A small masked image model, trained from scratch: 9.7M parameters, batches of 384.
Rows from block 8 of a small masked image model, named by matrix and row number. Rows with one number belong to one channel. Each number is 200 + 20 x the weight over its row's rms, rounded and kept within 0 to 999. All counts start at 0.
After each channel's rows are labels from the 100 images, of 14848, where the channel reaches its highest value: "patch colour" is the nearest of a few named colours to the mean colour under the peak. Only what is clearly more common there than usual is listed. The data: photos of plants and fungi (iNaturalist). In brackets: how many of the 100.
# convs0: first 3x3 conv (model.blocks.8.convs.0.weight, 192x192x3x3, each kernel summed), inputs 128-191
# convs1: second 3x3 conv (model.blocks.8.convs.1.weight, 192x192x3x3, transposed, each kernel summed), outputs 128-191

convs0.176,206,224,212,194,209,213,213,190,212,209,184,192,179,179,205,207,220,210,201,209,210,176,194,194,199,201,192,198,216,203,186,207,230,188,188,228,184,186,201,251,197,186,145,172,187,209,178,187,191,237,221,197,221,223,173,215,203,198,201,199,190,224,196,176
convs1.176,192,212,205,244,196,197,165,220,205,168,206,190,199,194,195,199,211,202,237,194,173,211,197,217,207,198,214,198,184,195,217,191,173,203,206,195,203,186,197,182,198,225,235,185,191,196,209,201,208,203,213,203,189,205,189,186,204,169,210,206,198,184,216,234
patch colour: brown (64)

convs0.49,185,224,206,216,211,203,197,218,209,193,203,174,178,205,191,197,199,201,187,180,219,165,204,215,206,160,200,207,222,180,228,199,157,238,245,213,181,183,190,207,205,219,210,170,215,197,203,196,221,215,213,200,198,214,131,214,198,205,204,177,176,189,176,196
convs1.49,191,193,201,189,232,229,202,200,197,202,195,162,207,195,199,202,199,199,210,204,197,211,211,202,187,223,207,184,202,167,209,206,208,199,211,193,200,179,207,200,243,190,179,203,188,187,198,209,166,227,222,228,203,208,197,156,163,227,193,196,212,207,198,198
patch colour: brown (61)

convs0.53,172,223,204,202,189,186,182,212,211,174,194,166,174,211,197,188,194,202,213,180,204,192,218,203,212,177,219,222,225,198,224,202,163,244,228,217,150,189,207,215,201,212,207,183,208,180,193,191,219,204,222,205,201,209,117,213,237,198,211,173,188,187,195,193
convs1.53,191,195,200,187,234,232,200,198,202,194,189,149,197,195,196,203,204,194,207,209,207,205,201,205,186,219,207,187,205,196,213,202,208,197,199,190,196,179,202,193,236,188,167,205,184,191,204,207,177,220,216,223,203,207,183,147,187,222,198,202,210,199,202,201
patch colour: grey (83)

convs0.183,205,204,205,193,207,212,208,195,213,204,189,186,171,178,187,213,224,211,197,216,224,182,190,203,200,200,189,184,214,211,199,194,231,175,196,232,174,187,194,263,194,200,143,174,196,210,186,186,193,230,213,193,218,227,175,206,217,202,196,195,189,217,189,178
convs1.183,194,210,212,223,212,212,168,221,210,145,209,182,183,187,195,191,195,194,239,193,169,211,201,211,195,191,214,192,178,197,205,197,169,192,202,182,199,175,203,172,204,212,229,189,185,188,215,192,213,197,217,199,187,199,189,196,192,177,215,195,190,179,193,231
patch colour: brown (66)

convs0.60,188,213,200,214,175,206,175,234,190,209,225,184,179,198,212,184,198,242,280,187,179,204,203,195,188,184,243,195,213,190,192,192,192,220,221,212,213,198,166,201,201,217,179,226,220,205,215,200,220,207,195,197,226,200,219,221,252,202,228,182,179,201,211,196
convs1.60,193,183,203,209,216,217,209,185,224,219,172,187,211,203,182,183,187,182,176,210,181,223,214,195,194,219,203,204,200,189,164,234,216,236,223,175,197,191,219,221,209,186,202,209,179,194,181,229,205,204,195,202,184,209,250,177,180,190,200,248,194,202,201,228
patch colour: grey (77)

convs0.76,200,187,225,215,189,211,188,186,203,200,210,181,157,212,214,184,195,230,236,162,183,191,194,203,204,156,218,179,198,165,213,182,213,207,224,206,217,203,173,234,215,194,191,171,224,189,208,201,207,190,186,207,221,210,169,212,204,191,220,205,185,198,175,196
convs1.76,207,167,227,221,207,192,171,189,197,198,158,180,210,188,201,188,241,224,200,206,158,215,215,184,195,195,225,224,197,211,199,246,198,215,240,177,145,220,222,183,219,221,162,204,206,198,203,213,208,227,231,214,195,219,210,192,217,188,206,194,164,229,174,212
patch colour: black (27)

convs0.94,182,214,204,209,175,199,182,228,180,192,217,176,170,187,205,191,193,245,273,204,176,200,191,217,177,166,235,191,205,191,199,199,208,218,208,206,206,198,172,202,207,222,192,215,219,206,209,207,219,202,194,195,228,209,219,237,256,190,237,188,170,195,199,193
convs1.94,208,181,205,216,213,218,202,199,221,186,175,198,196,191,194,203,203,179,157,203,171,179,207,178,190,210,205,197,198,198,159,225,225,222,218,161,201,189,200,210,204,188,199,209,183,212,184,189,190,202,198,202,189,205,257,178,198,189,207,236,228,186,181,210
patch colour: cyan (29)

convs0.112,191,221,198,198,190,210,171,215,187,213,189,192,233,202,239,172,200,179,228,201,164,211,204,204,195,207,167,206,195,232,212,215,218,169,198,206,175,198,194,196,204,175,207,198,208,222,188,195,170,179,203,216,229,202,213,260,192,192,225,226,199,199,194,171
convs1.112,212,171,204,194,200,202,176,200,178,192,179,233,188,220,170,191,206,157,174,212,189,190,199,194,218,190,204,211,199,201,226,189,169,196,194,175,187,218,207,187,175,185,198,219,205,191,201,212,208,185,190,181,213,182,167,188,201,190,186,187,183,193,200,202
patch colour: pink (34)

convs0.97,221,166,176,201,224,201,189,217,185,212,186,233,222,195,187,205,177,185,192,200,254,198,190,213,225,120,199,188,187,219,227,196,199,218,190,205,213,217,212,192,189,197,210,217,232,183,209,191,203,193,174,190,210,212,210,206,239,221,177,200,198,177,204,197
convs1.97,194,205,224,174,185,201,210,146,221,162,196,175,224,212,157,192,215,178,191,206,196,207,180,202,175,226,212,188,191,204,187,198,169,202,181,153,170,191,195,218,200,188,161,195,179,169,178,181,192,207,208,211,207,210,197,209,178,220,236,148,204,194,185,196
patch colour: black (37)

convs0.177,196,212,208,205,210,218,210,198,212,213,197,180,171,172,201,217,223,214,209,219,214,172,200,205,197,199,196,192,215,208,197,200,224,183,187,238,176,183,196,264,196,208,147,178,191,215,186,183,191,240,213,202,215,224,177,210,207,201,199,199,180,225,193,170
convs1.177,188,203,206,242,204,199,167,221,216,149,206,197,195,185,192,191,195,203,242,198,160,211,194,207,202,195,213,195,186,194,207,207,183,183,197,201,191,181,192,188,193,211,246,186,198,191,209,213,212,197,211,195,194,198,192,183,196,165,217,201,197,177,210,233
patch colour: brown (68)

convs0.123,217,190,175,207,217,212,173,213,189,202,200,246,219,201,194,198,172,194,216,187,253,202,191,205,217,149,197,181,186,217,217,191,200,213,196,197,244,216,203,202,186,190,228,198,212,180,196,210,210,187,201,189,204,215,219,200,256,209,174,212,205,183,212,198
convs1.123,198,183,223,173,200,200,197,158,219,164,189,148,208,206,166,196,213,189,183,183,210,188,200,196,196,250,208,187,207,215,172,213,156,199,185,177,178,202,201,212,198,177,148,198,173,172,197,188,190,201,194,207,206,207,210,199,184,189,224,175,191,208,200,207
patch colour: black (42)

convs0.161,206,210,209,193,211,208,211,202,210,202,186,188,172,181,197,202,214,205,217,209,218,170,192,191,204,190,200,192,220,208,198,205,219,190,187,241,160,186,204,253,195,199,154,171,193,207,174,179,195,232,221,197,223,219,169,219,211,198,201,189,197,225,192,169
convs1.161,187,211,197,238,206,207,164,222,204,146,206,187,182,190,193,191,192,202,233,192,160,208,192,220,197,185,212,191,184,193,222,193,180,194,192,201,205,174,192,179,201,207,211,195,189,198,207,201,212,199,205,201,192,203,174,200,194,183,208,205,194,181,199,220
patch colour: brown (63)

convs0.113,227,198,210,189,180,215,209,157,184,184,164,188,210,194,206,169,209,210,168,215,216,192,198,222,174,225,194,169,193,210,156,187,210,213,176,195,174,209,200,248,172,250,191,222,233,206,194,222,180,196,193,185,194,161,202,204,220,190,235,199,167,217,199,163
convs1.113,206,192,222,168,207,213,182,162,197,185,176,177,181,218,181,214,194,209,185,183,200,178,243,167,188,180,216,203,220,184,131,237,188,207,184,190,201,199,246,232,204,174,197,201,200,223,206,165,207,212,225,203,220,211,196,204,182,189,221,160,199,177,171,214
patch colour: black (51)

convs0.180,204,213,209,194,202,211,214,200,204,209,198,179,155,172,188,206,233,217,203,206,219,178,194,213,198,210,193,189,226,196,211,200,221,181,187,227,192,182,186,257,195,191,162,180,196,228,184,189,186,225,216,196,220,226,174,205,213,202,206,209,189,219,192,187
convs1.180,187,225,220,229,190,193,168,207,208,152,181,192,182,188,214,190,197,205,226,185,178,213,204,200,200,191,217,209,187,202,206,191,177,196,212,189,198,199,195,163,186,227,261,195,194,192,204,195,210,202,232,194,192,198,190,189,212,171,215,195,202,178,205,236
patch colour: brown (61); black (27)

convs0.109,202,191,173,197,224,206,178,222,200,187,208,230,212,196,212,195,173,189,232,209,246,197,192,219,228,122,187,195,204,214,231,216,213,236,193,219,239,202,205,200,194,218,225,211,212,194,216,188,209,209,195,191,205,211,193,191,253,194,170,194,190,187,203,191
convs1.109,200,195,226,177,199,211,214,145,201,157,180,173,213,189,149,185,210,196,191,197,187,182,180,189,176,217,215,183,202,221,161,204,178,198,184,168,172,187,193,215,195,179,146,211,173,165,163,197,183,200,192,207,211,205,203,199,171,188,233,170,193,196,194,200
patch colour: black (34)

convs0.81,193,204,212,222,171,207,193,235,190,233,220,165,210,196,199,201,178,246,259,194,187,203,202,221,190,155,241,198,201,195,210,214,194,209,219,228,206,210,193,204,209,233,174,217,221,196,197,197,220,200,184,197,243,201,204,246,249,216,235,191,194,191,192,197
convs1.81,209,196,198,224,223,216,212,172,227,205,180,206,245,203,161,196,211,168,185,221,190,211,183,205,180,210,191,202,189,177,181,222,217,211,195,162,186,184,172,211,214,181,229,202,174,213,200,224,205,199,193,203,175,206,250,187,187,215,208,206,207,188,210,193
patch colour: black (44)

convs0.153,202,221,209,199,208,209,210,197,213,206,188,186,175,185,195,208,219,205,212,215,223,158,198,195,204,192,192,192,230,206,199,199,216,191,195,239,174,189,197,257,194,196,151,177,194,211,177,187,192,235,222,196,222,218,175,223,214,202,198,187,187,227,200,175
convs1.153,184,216,206,235,201,201,165,218,206,153,205,182,190,195,205,195,192,205,233,191,162,222,204,212,203,191,218,185,190,193,216,208,174,200,197,202,200,181,203,168,202,214,234,197,194,194,215,211,212,198,218,200,206,205,188,191,196,178,216,210,199,185,204,228
patch colour: brown (68)

convs0.145,200,211,194,181,174,178,211,180,196,176,190,181,208,181,178,210,223,231,168,197,208,177,190,189,176,217,176,178,187,150,202,195,184,183,203,169,224,220,191,245,186,247,208,229,219,221,209,201,214,220,175,197,194,204,194,168,179,192,200,194,182,204,165,197
convs1.145,210,176,222,182,213,219,184,186,204,141,189,207,195,214,179,198,189,212,196,218,175,191,224,183,192,205,225,229,187,175,199,202,169,222,202,211,187,184,217,209,220,173,196,190,188,186,191,177,188,229,224,212,180,224,175,147,189,218,211,181,208,194,158,231
patch colour: brown (70); black (25)

convs0.73,204,196,193,185,146,203,207,187,171,186,206,167,221,182,204,210,216,229,178,193,223,186,190,176,212,215,196,170,169,154,226,200,186,193,230,170,214,206,184,205,197,239,203,198,220,207,238,212,218,212,200,203,174,214,175,178,156,221,193,210,193,209,158,220
convs1.73,197,202,235,195,205,198,208,214,203,150,178,217,226,211,210,180,216,213,183,226,166,219,216,186,206,246,200,214,186,175,208,206,201,205,206,217,211,190,212,201,212,184,182,171,192,175,186,184,184,215,200,207,172,217,210,187,187,200,209,211,189,195,185,219
patch colour: grey (76)

convs0.167,197,221,213,189,202,207,216,194,202,207,200,177,166,173,204,214,231,227,204,219,201,180,186,212,197,204,190,186,210,200,202,200,229,188,182,225,186,182,184,253,203,192,158,177,192,225,181,191,188,234,218,198,220,229,190,205,204,189,209,199,173,221,185,176
convs1.167,194,210,220,225,187,187,164,220,211,150,196,184,184,193,206,199,217,204,227,184,171,209,204,197,205,206,210,210,186,194,201,204,181,197,211,181,198,193,203,185,178,216,278,198,199,200,226,195,220,190,221,186,196,195,183,199,210,161,227,207,198,173,204,239
patch colour: brown (62); black (26)

convs0.119,156,217,180,201,228,192,184,223,215,206,189,189,192,195,205,203,207,201,233,184,212,194,219,215,206,177,192,224,240,189,225,209,174,264,225,201,173,201,193,187,187,211,248,217,193,161,201,209,210,231,227,197,200,211,202,202,237,211,180,203,188,174,199,185
convs1.119,189,194,202,179,229,233,201,190,202,181,188,155,183,195,199,190,199,191,216,207,196,200,205,206,198,210,213,194,203,190,209,206,198,199,193,190,192,192,199,191,237,184,164,202,181,182,205,206,183,225,218,226,202,211,195,171,171,224,202,195,204,205,197,203
patch colour: grey (78)

convs0.160,187,218,212,192,218,205,193,196,222,170,185,171,188,185,189,204,231,190,202,195,201,176,213,204,210,173,193,210,240,202,189,199,149,222,230,211,187,183,191,250,194,197,170,197,204,229,183,189,206,232,211,205,214,212,157,227,195,196,194,170,184,207,197,176
convs1.160,189,204,199,192,226,223,197,206,190,195,199,151,196,195,201,204,192,195,237,213,186,207,206,207,190,215,212,186,198,169,209,205,203,199,195,201,192,175,200,194,242,190,185,205,183,177,204,212,178,222,225,228,209,211,200,151,167,226,195,190,200,204,202,199
patch colour: grey (81)

convs0.129,239,204,184,222,204,254,212,168,196,234,169,200,262,207,205,194,198,201,147,187,213,203,184,198,199,217,192,190,197,222,203,193,198,211,194,200,277,208,192,225,199,202,228,209,200,204,190,189,167,210,196,204,186,210,261,204,226,186,182,218,197,199,180,176
convs1.129,213,213,232,201,183,199,191,179,197,194,199,221,230,219,202,225,190,208,183,183,227,181,230,204,216,186,203,201,222,185,135,192,187,195,201,120,185,225,252,216,145,219,223,221,223,202,221,194,226,169,204,173,198,200,203,232,219,168,218,198,179,205,205,214
patch colour: brown (61)

convs0.10,204,193,199,225,202,205,208,190,199,190,223,160,187,202,208,219,227,197,194,192,188,205,207,192,192,184,245,203,192,179,208,189,174,208,216,204,194,189,192,209,210,208,179,204,226,214,259,228,194,181,180,198,193,201,118,227,216,207,207,165,182,174,200,238
convs1.10,206,209,194,215,223,228,207,218,210,239,192,200,219,226,203,187,212,207,219,223,214,210,208,191,202,213,196,179,194,222,225,189,204,263,190,188,236,214,198,174,209,243,168,219,213,211,160,195,201,216,211,203,209,194,266,181,207,224,195,203,220,206,207,201
patch colour: white (44); pink (30)

convs0.55,185,199,210,208,164,201,171,240,199,196,220,180,178,196,210,197,209,247,273,197,192,203,204,227,185,173,236,187,208,188,205,199,199,214,206,204,214,194,164,201,204,211,190,236,220,217,245,205,212,202,172,190,227,211,205,212,256,187,242,187,171,191,202,194
convs1.55,194,189,215,222,208,211,199,184,231,191,161,202,191,209,184,185,202,176,170,207,172,187,214,183,180,214,207,198,207,205,179,218,247,222,208,162,200,197,212,210,206,191,222,204,191,210,173,203,187,203,204,196,178,203,244,182,191,219,211,233,232,183,176,231
patch colour: cyan (31)

convs0.27,199,194,201,228,200,198,198,200,205,197,219,180,188,197,195,221,195,209,202,212,169,209,218,166,186,160,228,200,206,190,199,204,188,218,215,218,162,193,223,222,228,220,187,194,220,197,215,211,214,212,212,198,209,200,131,247,212,219,191,169,189,181,179,233
convs1.27,202,212,185,197,235,232,210,218,211,235,195,179,193,201,202,185,223,197,219,230,205,206,186,208,211,203,192,191,169,217,211,204,201,248,182,197,233,210,176,159,210,223,168,222,197,216,189,218,202,211,192,205,216,200,264,128,202,198,202,216,209,202,240,188
patch colour: pink (31)

convs0.74,186,216,208,222,176,207,177,226,189,200,219,188,167,198,196,209,174,249,285,187,186,218,210,215,188,163,249,207,209,197,203,190,200,212,217,222,207,195,175,201,203,238,177,214,221,201,212,200,234,200,193,193,224,208,209,239,262,217,232,197,185,188,200,190
convs1.74,206,189,205,223,224,221,208,185,230,204,183,195,222,189,186,187,215,169,164,204,170,188,184,188,193,219,185,192,194,210,171,222,216,198,205,157,188,184,186,206,209,167,184,204,176,195,170,213,177,196,182,198,190,197,240,157,196,190,204,234,215,188,181,203
patch colour: cyan (29)

convs0.150,200,209,212,186,208,214,215,197,212,209,196,176,158,181,206,212,216,214,196,210,208,169,198,199,201,197,187,191,220,203,203,209,231,188,190,227,200,170,194,254,194,201,148,187,187,218,172,172,194,227,208,199,222,222,176,212,198,199,208,205,187,215,179,189
convs1.150,193,216,211,229,191,190,170,215,198,163,193,195,186,178,210,195,215,214,239,208,153,223,204,214,210,208,213,223,175,204,207,198,186,203,205,190,189,193,191,175,200,220,258,202,202,190,214,209,208,205,222,204,205,202,203,178,219,162,218,189,200,185,215,223
patch colour: brown (60)

convs0.144,220,197,196,210,174,221,197,182,206,201,201,201,240,200,158,195,196,201,168,163,224,169,195,217,205,252,191,164,179,196,201,204,212,179,223,212,216,205,229,187,199,236,172,209,206,230,209,212,201,222,178,213,211,207,196,217,180,201,233,159,202,200,180,205
convs1.144,200,195,201,201,216,216,200,166,187,204,198,196,206,234,158,197,216,181,186,242,185,205,193,193,196,132,191,219,198,180,194,199,195,242,181,183,178,203,208,210,208,201,227,210,191,181,213,195,202,212,203,204,217,199,181,177,185,223,209,132,211,190,167,195
patch colour: brown (65)

convs0.181,203,216,203,195,195,219,198,182,204,196,190,169,175,178,195,205,232,233,209,212,200,198,190,202,192,221,182,191,212,206,192,188,230,185,186,221,197,180,176,251,191,202,160,187,202,232,189,190,188,231,206,202,215,227,195,192,207,197,214,193,185,217,193,171
convs1.181,195,201,213,213,183,193,162,217,209,143,211,209,193,193,211,192,189,196,215,178,194,188,204,192,199,187,209,208,193,178,193,188,165,185,229,200,207,189,222,204,190,226,236,202,191,197,210,184,214,193,230,187,188,195,169,201,214,158,221,211,198,171,191,257
patch colour: black (25)

convs0.41,216,204,203,195,181,200,197,206,183,201,217,192,214,183,154,193,195,195,203,192,205,226,195,197,197,190,246,179,191,223,190,195,223,193,200,204,157,186,228,203,224,182,209,185,209,238,196,202,193,193,177,193,205,221,154,196,188,204,191,157,219,198,206,213
convs1.41,189,217,193,229,202,185,192,195,201,212,169,189,206,202,176,184,196,181,204,227,174,207,159,209,215,182,222,218,192,239,199,184,234,228,182,187,193,226,152,170,210,206,186,220,214,236,188,179,222,196,201,209,213,224,246,208,226,214,204,206,242,210,241,214
patch colour: pink (28)

convs0.95,216,189,202,194,185,228,187,214,196,243,205,151,216,188,293,198,171,225,249,193,212,195,201,199,202,141,184,192,194,198,207,196,235,195,199,256,205,217,201,190,212,215,190,199,203,176,247,198,213,177,194,201,229,196,190,252,220,218,233,185,211,189,186,203
convs1.95,201,176,199,222,196,186,199,189,211,223,180,211,194,195,189,193,234,155,179,207,158,219,206,196,176,186,200,206,209,208,210,209,192,228,184,199,167,182,192,228,173,188,194,220,165,206,195,213,182,197,186,190,175,192,211,208,207,143,214,227,195,185,215,224
patch colour: pink (39)

convs0.70,193,216,207,212,175,203,182,228,185,209,213,180,184,201,205,189,184,259,269,196,171,194,192,221,179,190,238,196,192,190,204,203,196,213,211,220,203,206,172,207,212,229,186,206,223,192,204,206,219,194,190,196,238,203,206,242,255,197,243,188,185,184,197,193
convs1.70,207,191,209,219,220,215,206,188,229,205,188,205,215,204,169,202,208,163,171,198,175,206,209,199,190,213,199,187,201,194,173,212,221,212,205,165,207,190,201,226,207,193,221,198,173,222,195,203,187,193,192,196,169,197,239,193,187,200,210,225,222,183,175,226
patch colour: black (27)

convs0.117,213,183,153,213,215,211,180,218,207,216,204,230,244,212,206,207,188,192,203,217,252,191,204,215,207,154,184,181,197,216,229,197,209,236,200,216,240,211,192,200,178,201,230,199,212,190,208,201,203,193,197,189,200,221,199,185,242,208,148,218,203,189,210,199
convs1.117,198,192,239,177,194,197,208,151,210,159,192,174,217,205,161,188,199,190,194,202,197,195,198,189,186,242,219,184,214,205,170,208,160,201,184,166,174,200,207,222,195,170,144,213,180,166,174,199,196,202,212,209,209,204,215,210,184,190,235,162,189,207,206,210
patch colour: brown (62)