A small masked image model, trained from scratch: arch resnet.
Rows from block 2 of a small masked image model, named by matrix and row number. Rows with one number belong to one channel. Each number is 128 + 32 x the weight over its row's rms, rounded and kept within 0 to 255. All counts start at 0. Numbers have three digits each. After the name is the row's rms in percent of the matrix's.
After each channel's rows are labels from the 100 images, of 14848, where the channel reaches its highest value: "place" is the part of the image that holds the peak. Only what is clearly more common there than usual is listed. The data: photos of plants and fungi (iNaturalist).
# convs0: first 3x3 conv, stride 2 (model.blocks.2.convs.0.weight, 96x48x3x3, each kernel summed), inputs 0-47
# convs1: second 3x3 conv (model.blocks.2.convs.1.weight, 96x96x3x3, transposed, each kernel summed), outputs 0-95

convs0.0 085:142115048110074190142152109111147095158083112086181136125139137172044088118133125123089163106180084163085143134144128111149148133150132131135104
convs1.0 096:179145152159102121142123176115120156074147140110147189110175127117099133188136131108133089180143091116114164106133117145120144079117133104162058138154178170096134159191118134151112136183138092187102155132103174180066151072083133142105144173121091177186173112124098099190128122152114162139
place: top right

convs0.3 115:146129121139098178175039155158100057101106137057130056115108102134052088130123144084139111105156104111095125128144147135130136136124153128139125
convs1.3 125:188075154156159130168141178102139119075124163095129175165161133095106169197082093138145115182089143149119163140181165075133140122140109148151081156041122110151137152111149144165120166168180170099165136121170131197100099115140113114110111160162130145142077099155094133108107071144100136114
place: bottom centre

convs0.15 093:154061128161137082113110098077105071123136122120192079163166095148096070141107116118113139108138119116099111122022144148131121115108141122145093
convs1.15 110:231119150134170108172097184075096101120133166116142122064072177122108112130128115077160133091087160108120174168145133113174112143134133042132099117139129176114123098132162127126133122125164116135110118098090153203133181146138208108124108110094147159168140133151131131188082118132159152144
place: middle left

convs0.12 122:154093142140120141134182110107121133052097110119106145154188121112076110079091090133096100085085069103050138094154092167128117134138156140146135
convs1.12 116:078148205105075153148134137114130114124107121095139138089139156146149117200204172120152103158151146135149153107129116089157173172082207149199147150080185129134144126124093091176138149148126109180157147152093190199096144122127114114108109168111131166113152144127171159147176116109159119152
place: top right

convs0.23 112:106148116149119160132132125184165151081161101128116101108168146123107116060081085143108107059129108068113068160125166138111083136091168163082134
convs1.23 115:126116191137129138099142116156102113127110128131144157115119115075143123147224140109178131195170165158105190170135136162170134178163183165153144140201143180138152179116197104162172153177148131144173213167148156173117105149113147117109135127127134168112111141133174125150135126109130129163
place: bottom left; bottom right

convs0.65 155:104139146133120148112119114154169102106090123082099016137099119099132115139110099090106138106142123087128116134097100066065085113087101077121083
convs1.65 117:113127114127129135144163077143079128169123120120091178170152082090162091094164022109111114134138112103113149100114087156067054120115130087147157142061126125112132114132138143134142143130138111136131161092124193108133093143114067086102143094064115092084133111087112123148078127069113084063
place: top centre

convs0.14 095:138061138163109177134101110110104151137127117161064080216133108120066153120108117194136149108092119092104111143125143149125120127164064096118107
convs1.14 096:070090092188163118098132140057093122130129140151155110108170159062090057091141170100120071118137134132097149141155118122100125121131095170072128108181123094091086127154109106195137101160149074109170139185036130119121117099104118154201131167144102139143124141124163135108123129136105129170
place: bottom right

convs0.39 093:128115135084059162092065139167161165123196120151094139139114115114101150083085097123150102143136112123121089099147145119131128078065169198106132
convs1.39 102:109190210108137156209140093073128162163134146168092132139103184142098079115140142132142149136120111148125092187152112142149144099150158197142134109144142159137135175167192120125190143139152127153102121093186155145145151106138197100136121086122149138142211128170116150152094083120116156162
place: bottom right

convs0.29 110:141129123122140115100083035115088083098111151156124142129106137086010105122107169147132134092100124100132120093097123140102090076145138134110107
convs1.29 107:164123149158169087148167096139233108150149151192223141121195082133079121065112112112151146134092100151132135084092133109054131132069095112101151070105145118107114115138139097123127147129094138135121155153094100129158162129129182122119151130174161114159135168126145139168167080135151145156
place: top left; top centre

convs0.17 090:138122174176169131143103106131126153185157105150040112089173181117128062146167071168153159113118127193162124158103134136118124153116111135128115
convs1.17 091:072118035154071099157117116121063147127152157176193093162070159145084148135134132124106097067104124102135132064129128136142129098155118084127078096137101121167122141199149121118169123144119084140097157107100097099139049076119102109107085142134126127131139129121122048114126138109119106075
place: centre

convs0.89 095:231130145120114145153112141162083131110152128169108128122192139108086186100154143142124104156180140086176103102093106161110122065099140110108150
convs1.89 080:099095104085139151119155071125123116157136124119150097095120118090132141144215163153110156195177209141135168138089143131117141145151170161215163159154094107135117120155108115146061146184119167135194130160127138188131094184107150120129132155105155132101093187109107133165116153119157123076
place: top right

convs0.68 097:128166127144136168168077128176136110176084175133118170108140218108115134130149160133122138205123108152116138135121132164145221114122145140105098
convs1.68 083:105155083128110121130055081131074142148175115127161157128108107076111104059056083138128150090089097114136162192123156098111145188097160092135103149139140139100157125138122141189143166202129122214169153121112103131108140192097142164102131175105079113150111104110113110117140162100128122096
place: centre

convs0.7 107:186064097115154096127125015108117127107170140138114097100099109096062147144110124141158134110132112145184071122098111137079115120152133100129138
convs1.7 077:178123196179098076160139158145098179150170165169141138155127154115134089154118101124121106077086110097103176092147142154049095153077112112146095098092094113114113174130131131137110175153072072115115126114126172161162095107130151082082095182096119149134163175164122144202117088109129125123
place: centre

convs0.24 083:145109128130120136100220137160075122105094130101006135097178126088139140108106117105118138142126133119132131124091127118091131064098159122146165
convs1.24 077:135195121107085160081133069160093100152140112156101096151126111150110127111079157134101099076189062128114095146102127123106126213121141184065128145116124109074130134163109092069096065091124103082124152157213164147184125102135121088100148069111118133140118158144126141117125141118140138158
place: top centre; top right

convs0.26 109:134147189147108152088129131102118074157158135017089150105148118139087131098071133103142141157131125081136147101092182110124126134105108062114139
convs1.26 084:102109150175143157105147152094114123143128186226114145193094113074108099084126131107176137126138105132082104158112122110163096142154082188158102096119089138135198158159152047123111151108153115053131145106204118140154110138095135119148157083142143129166096140104190138152092129152112126147
place: bottom centre; bottom left

convs0.11 092:120116126099098189178072085126155107088089109151105065126123138112147079092111117178023107108133083157104124124130137112162142146138095111128118
convs1.11 098:157073132140097101166129215125098123140141123142095127088131127172181106172090166096092070179136130127152175094122127073150062125092099141112106146073164069126163117072201130163159089127141108166101107149098183180111101126141064135107124114149125148110087099120135089107093145096118120111
place: bottom right

convs0.44 097:128155137093113164127111032152095122103098126141087110124105158107105129102160108117017082135109150098088141086125080124139088115144091139120116
convs1.44 120:139159121110122074164188073088167145142132116119136084196144156162089119133067140081082107126114053106070127062130090072114106110117081112114126087023131163132088125161106163056106109135154107084137113084123127115106108127124117105126105115093134128119061100117152135130108119142144141137
place: top right

convs0.16 103:170057175129110170157126104049115170154143096141093142176154159154134126072147116171075083146114127115123129122152093175111121146115100156178141
convs1.16 090:114126060149153163141139213150147095148106153182148086113101093082111120131195155131128175166132175121131128128083147185130133130190166219064141069177105154132094093102140108156100165100104125121154191146099175094116132126115108130134134109145113170109110145095164137157090121130111100090
place: bottom right

convs0.63 086:158053115143114118070112108084162114125109109091171085140142128109134102181177158098102160216074153108090159157147163132153133095122117111137132
convs1.63 082:130121090092128099132123162141103117198146148138110201090122119078167163149056145105121153066106168136129138084111122088108101175131076121062127118126116135136054120095215124131142107096081124176160052108111144098133124129150101171136122113084112147166084102129098137159105115114133095069
place: centre

convs0.93 115:142125129061082120120130082135146057037123106115125153133137143119097152115060107110106135099134089073135131116133083153114144082128108079157079
convs1.93 125:121144098123116133172160124104152133103089133111134087126138091140153138107068009145120112104135067132087134127099102161007069112088113072076125181069103125096107094113141134121128120091102131118131112089100124103119164141132076144116142123112149124152129134063143140134124112082131068107
place: top left

convs0.83 088:151058073134145127084100111133111091151124137131130096119158090079111186098117049165123158141081131130091166136100097092080145162154153084151130
convs1.83 084:137093156128172109066062150121108115159134137168176201152138112100102064117154144170161138091124151139132170179164154128110186251149110139146089176125136118089112062117130085111099141082104101137093142115089119101137085116140132122115130124127133061133139182145078114112110131131118095122
place: centre

convs0.18 119:208139151069129087180131164104122145129087180098058122164155136132142098169094126154103123110156073150118160113111125171100161115140089089130162
convs1.18 090:118196100077087107111106153149106042144171098140161090106115083105084136104090118139093060151139167107147094123133125118044116183112114199115146199103106063143147080110123140101051129118151146162125162128146134157118110160102071104126132177122119100124113114129118146107180121114132108127
place: middle right

convs0.58 096:162097129080107132225120125146119131132134151097096172134181212124148161127108104128174173168173140100161144096117134164123156100141107126172095
convs1.58 086:109099022120136144170102157140125117128132146180109171147125125146155141155159109140168144209133156164154162109127133128120158164118156173137203141103124113200154144117148122124155163146087085166190124115149153193140156206116129079134154101147160156120072156099095097137093110125147145077
place: top right; bottom right

convs0.45 079:135116112084090099126087159117134115067134160148159134117175140135193078140089121131104138127089121070136157094168175107086148119166063179092100
convs1.45 097:152148135071147020127144171116152101136106129161123118102161133135142109143132107122132103158076105142141155126150108131047128146108090153120158091125135138095086135063139167177117127083145128120157089108095161048184202121111173160146149123091182146151157079138122159076103153147147178112
place: bottom centre

convs0.64 132:133120127127138147097116103139115077019123117099096114141155162098121143082103127104098120077121135085136112109082094134103050076129120076103097
convs1.64 143:128118156111112083152107046149140074172108125109195115149149188155065100112081062077097126127116072137089136136097090135063111123133109127135166131023123134147134115102125106116148177129145064175138100129117131135116130178133114191104119150145159157160080119105145118130160122077115127107
place: bottom left

convs0.1 125:136108131153074126143129039095114113129115135087122130102124118108092109143123073128080134130152127078144064103062080098113098073117103089098083
convs1.1 122:152089136118129113116120153119070080106148106135094089116169171132183092122063081174114113109109065110097074092131118114082065129057117080069081123033111155107136109134153135121121091161129095173130114089151115095085128077150102106114126121109176118109156113126075130118089160151145131099
place: top left; bottom left

convs0.21 090:141106192137142168191179122132124112123101166116169134134119129168148133138124103142085103110159117164142139105073065114140069197150165143182083
convs1.21 092:113139067113078089129088133058112074112127088115121107094166106121088150154151138147138182127171110102158132160166157140180122129175113063132175117090154173142130074102044155184091132141130105050110155120147156132122124125156058124113117108093150145107049116106129118104145169119120123097
place: bottom right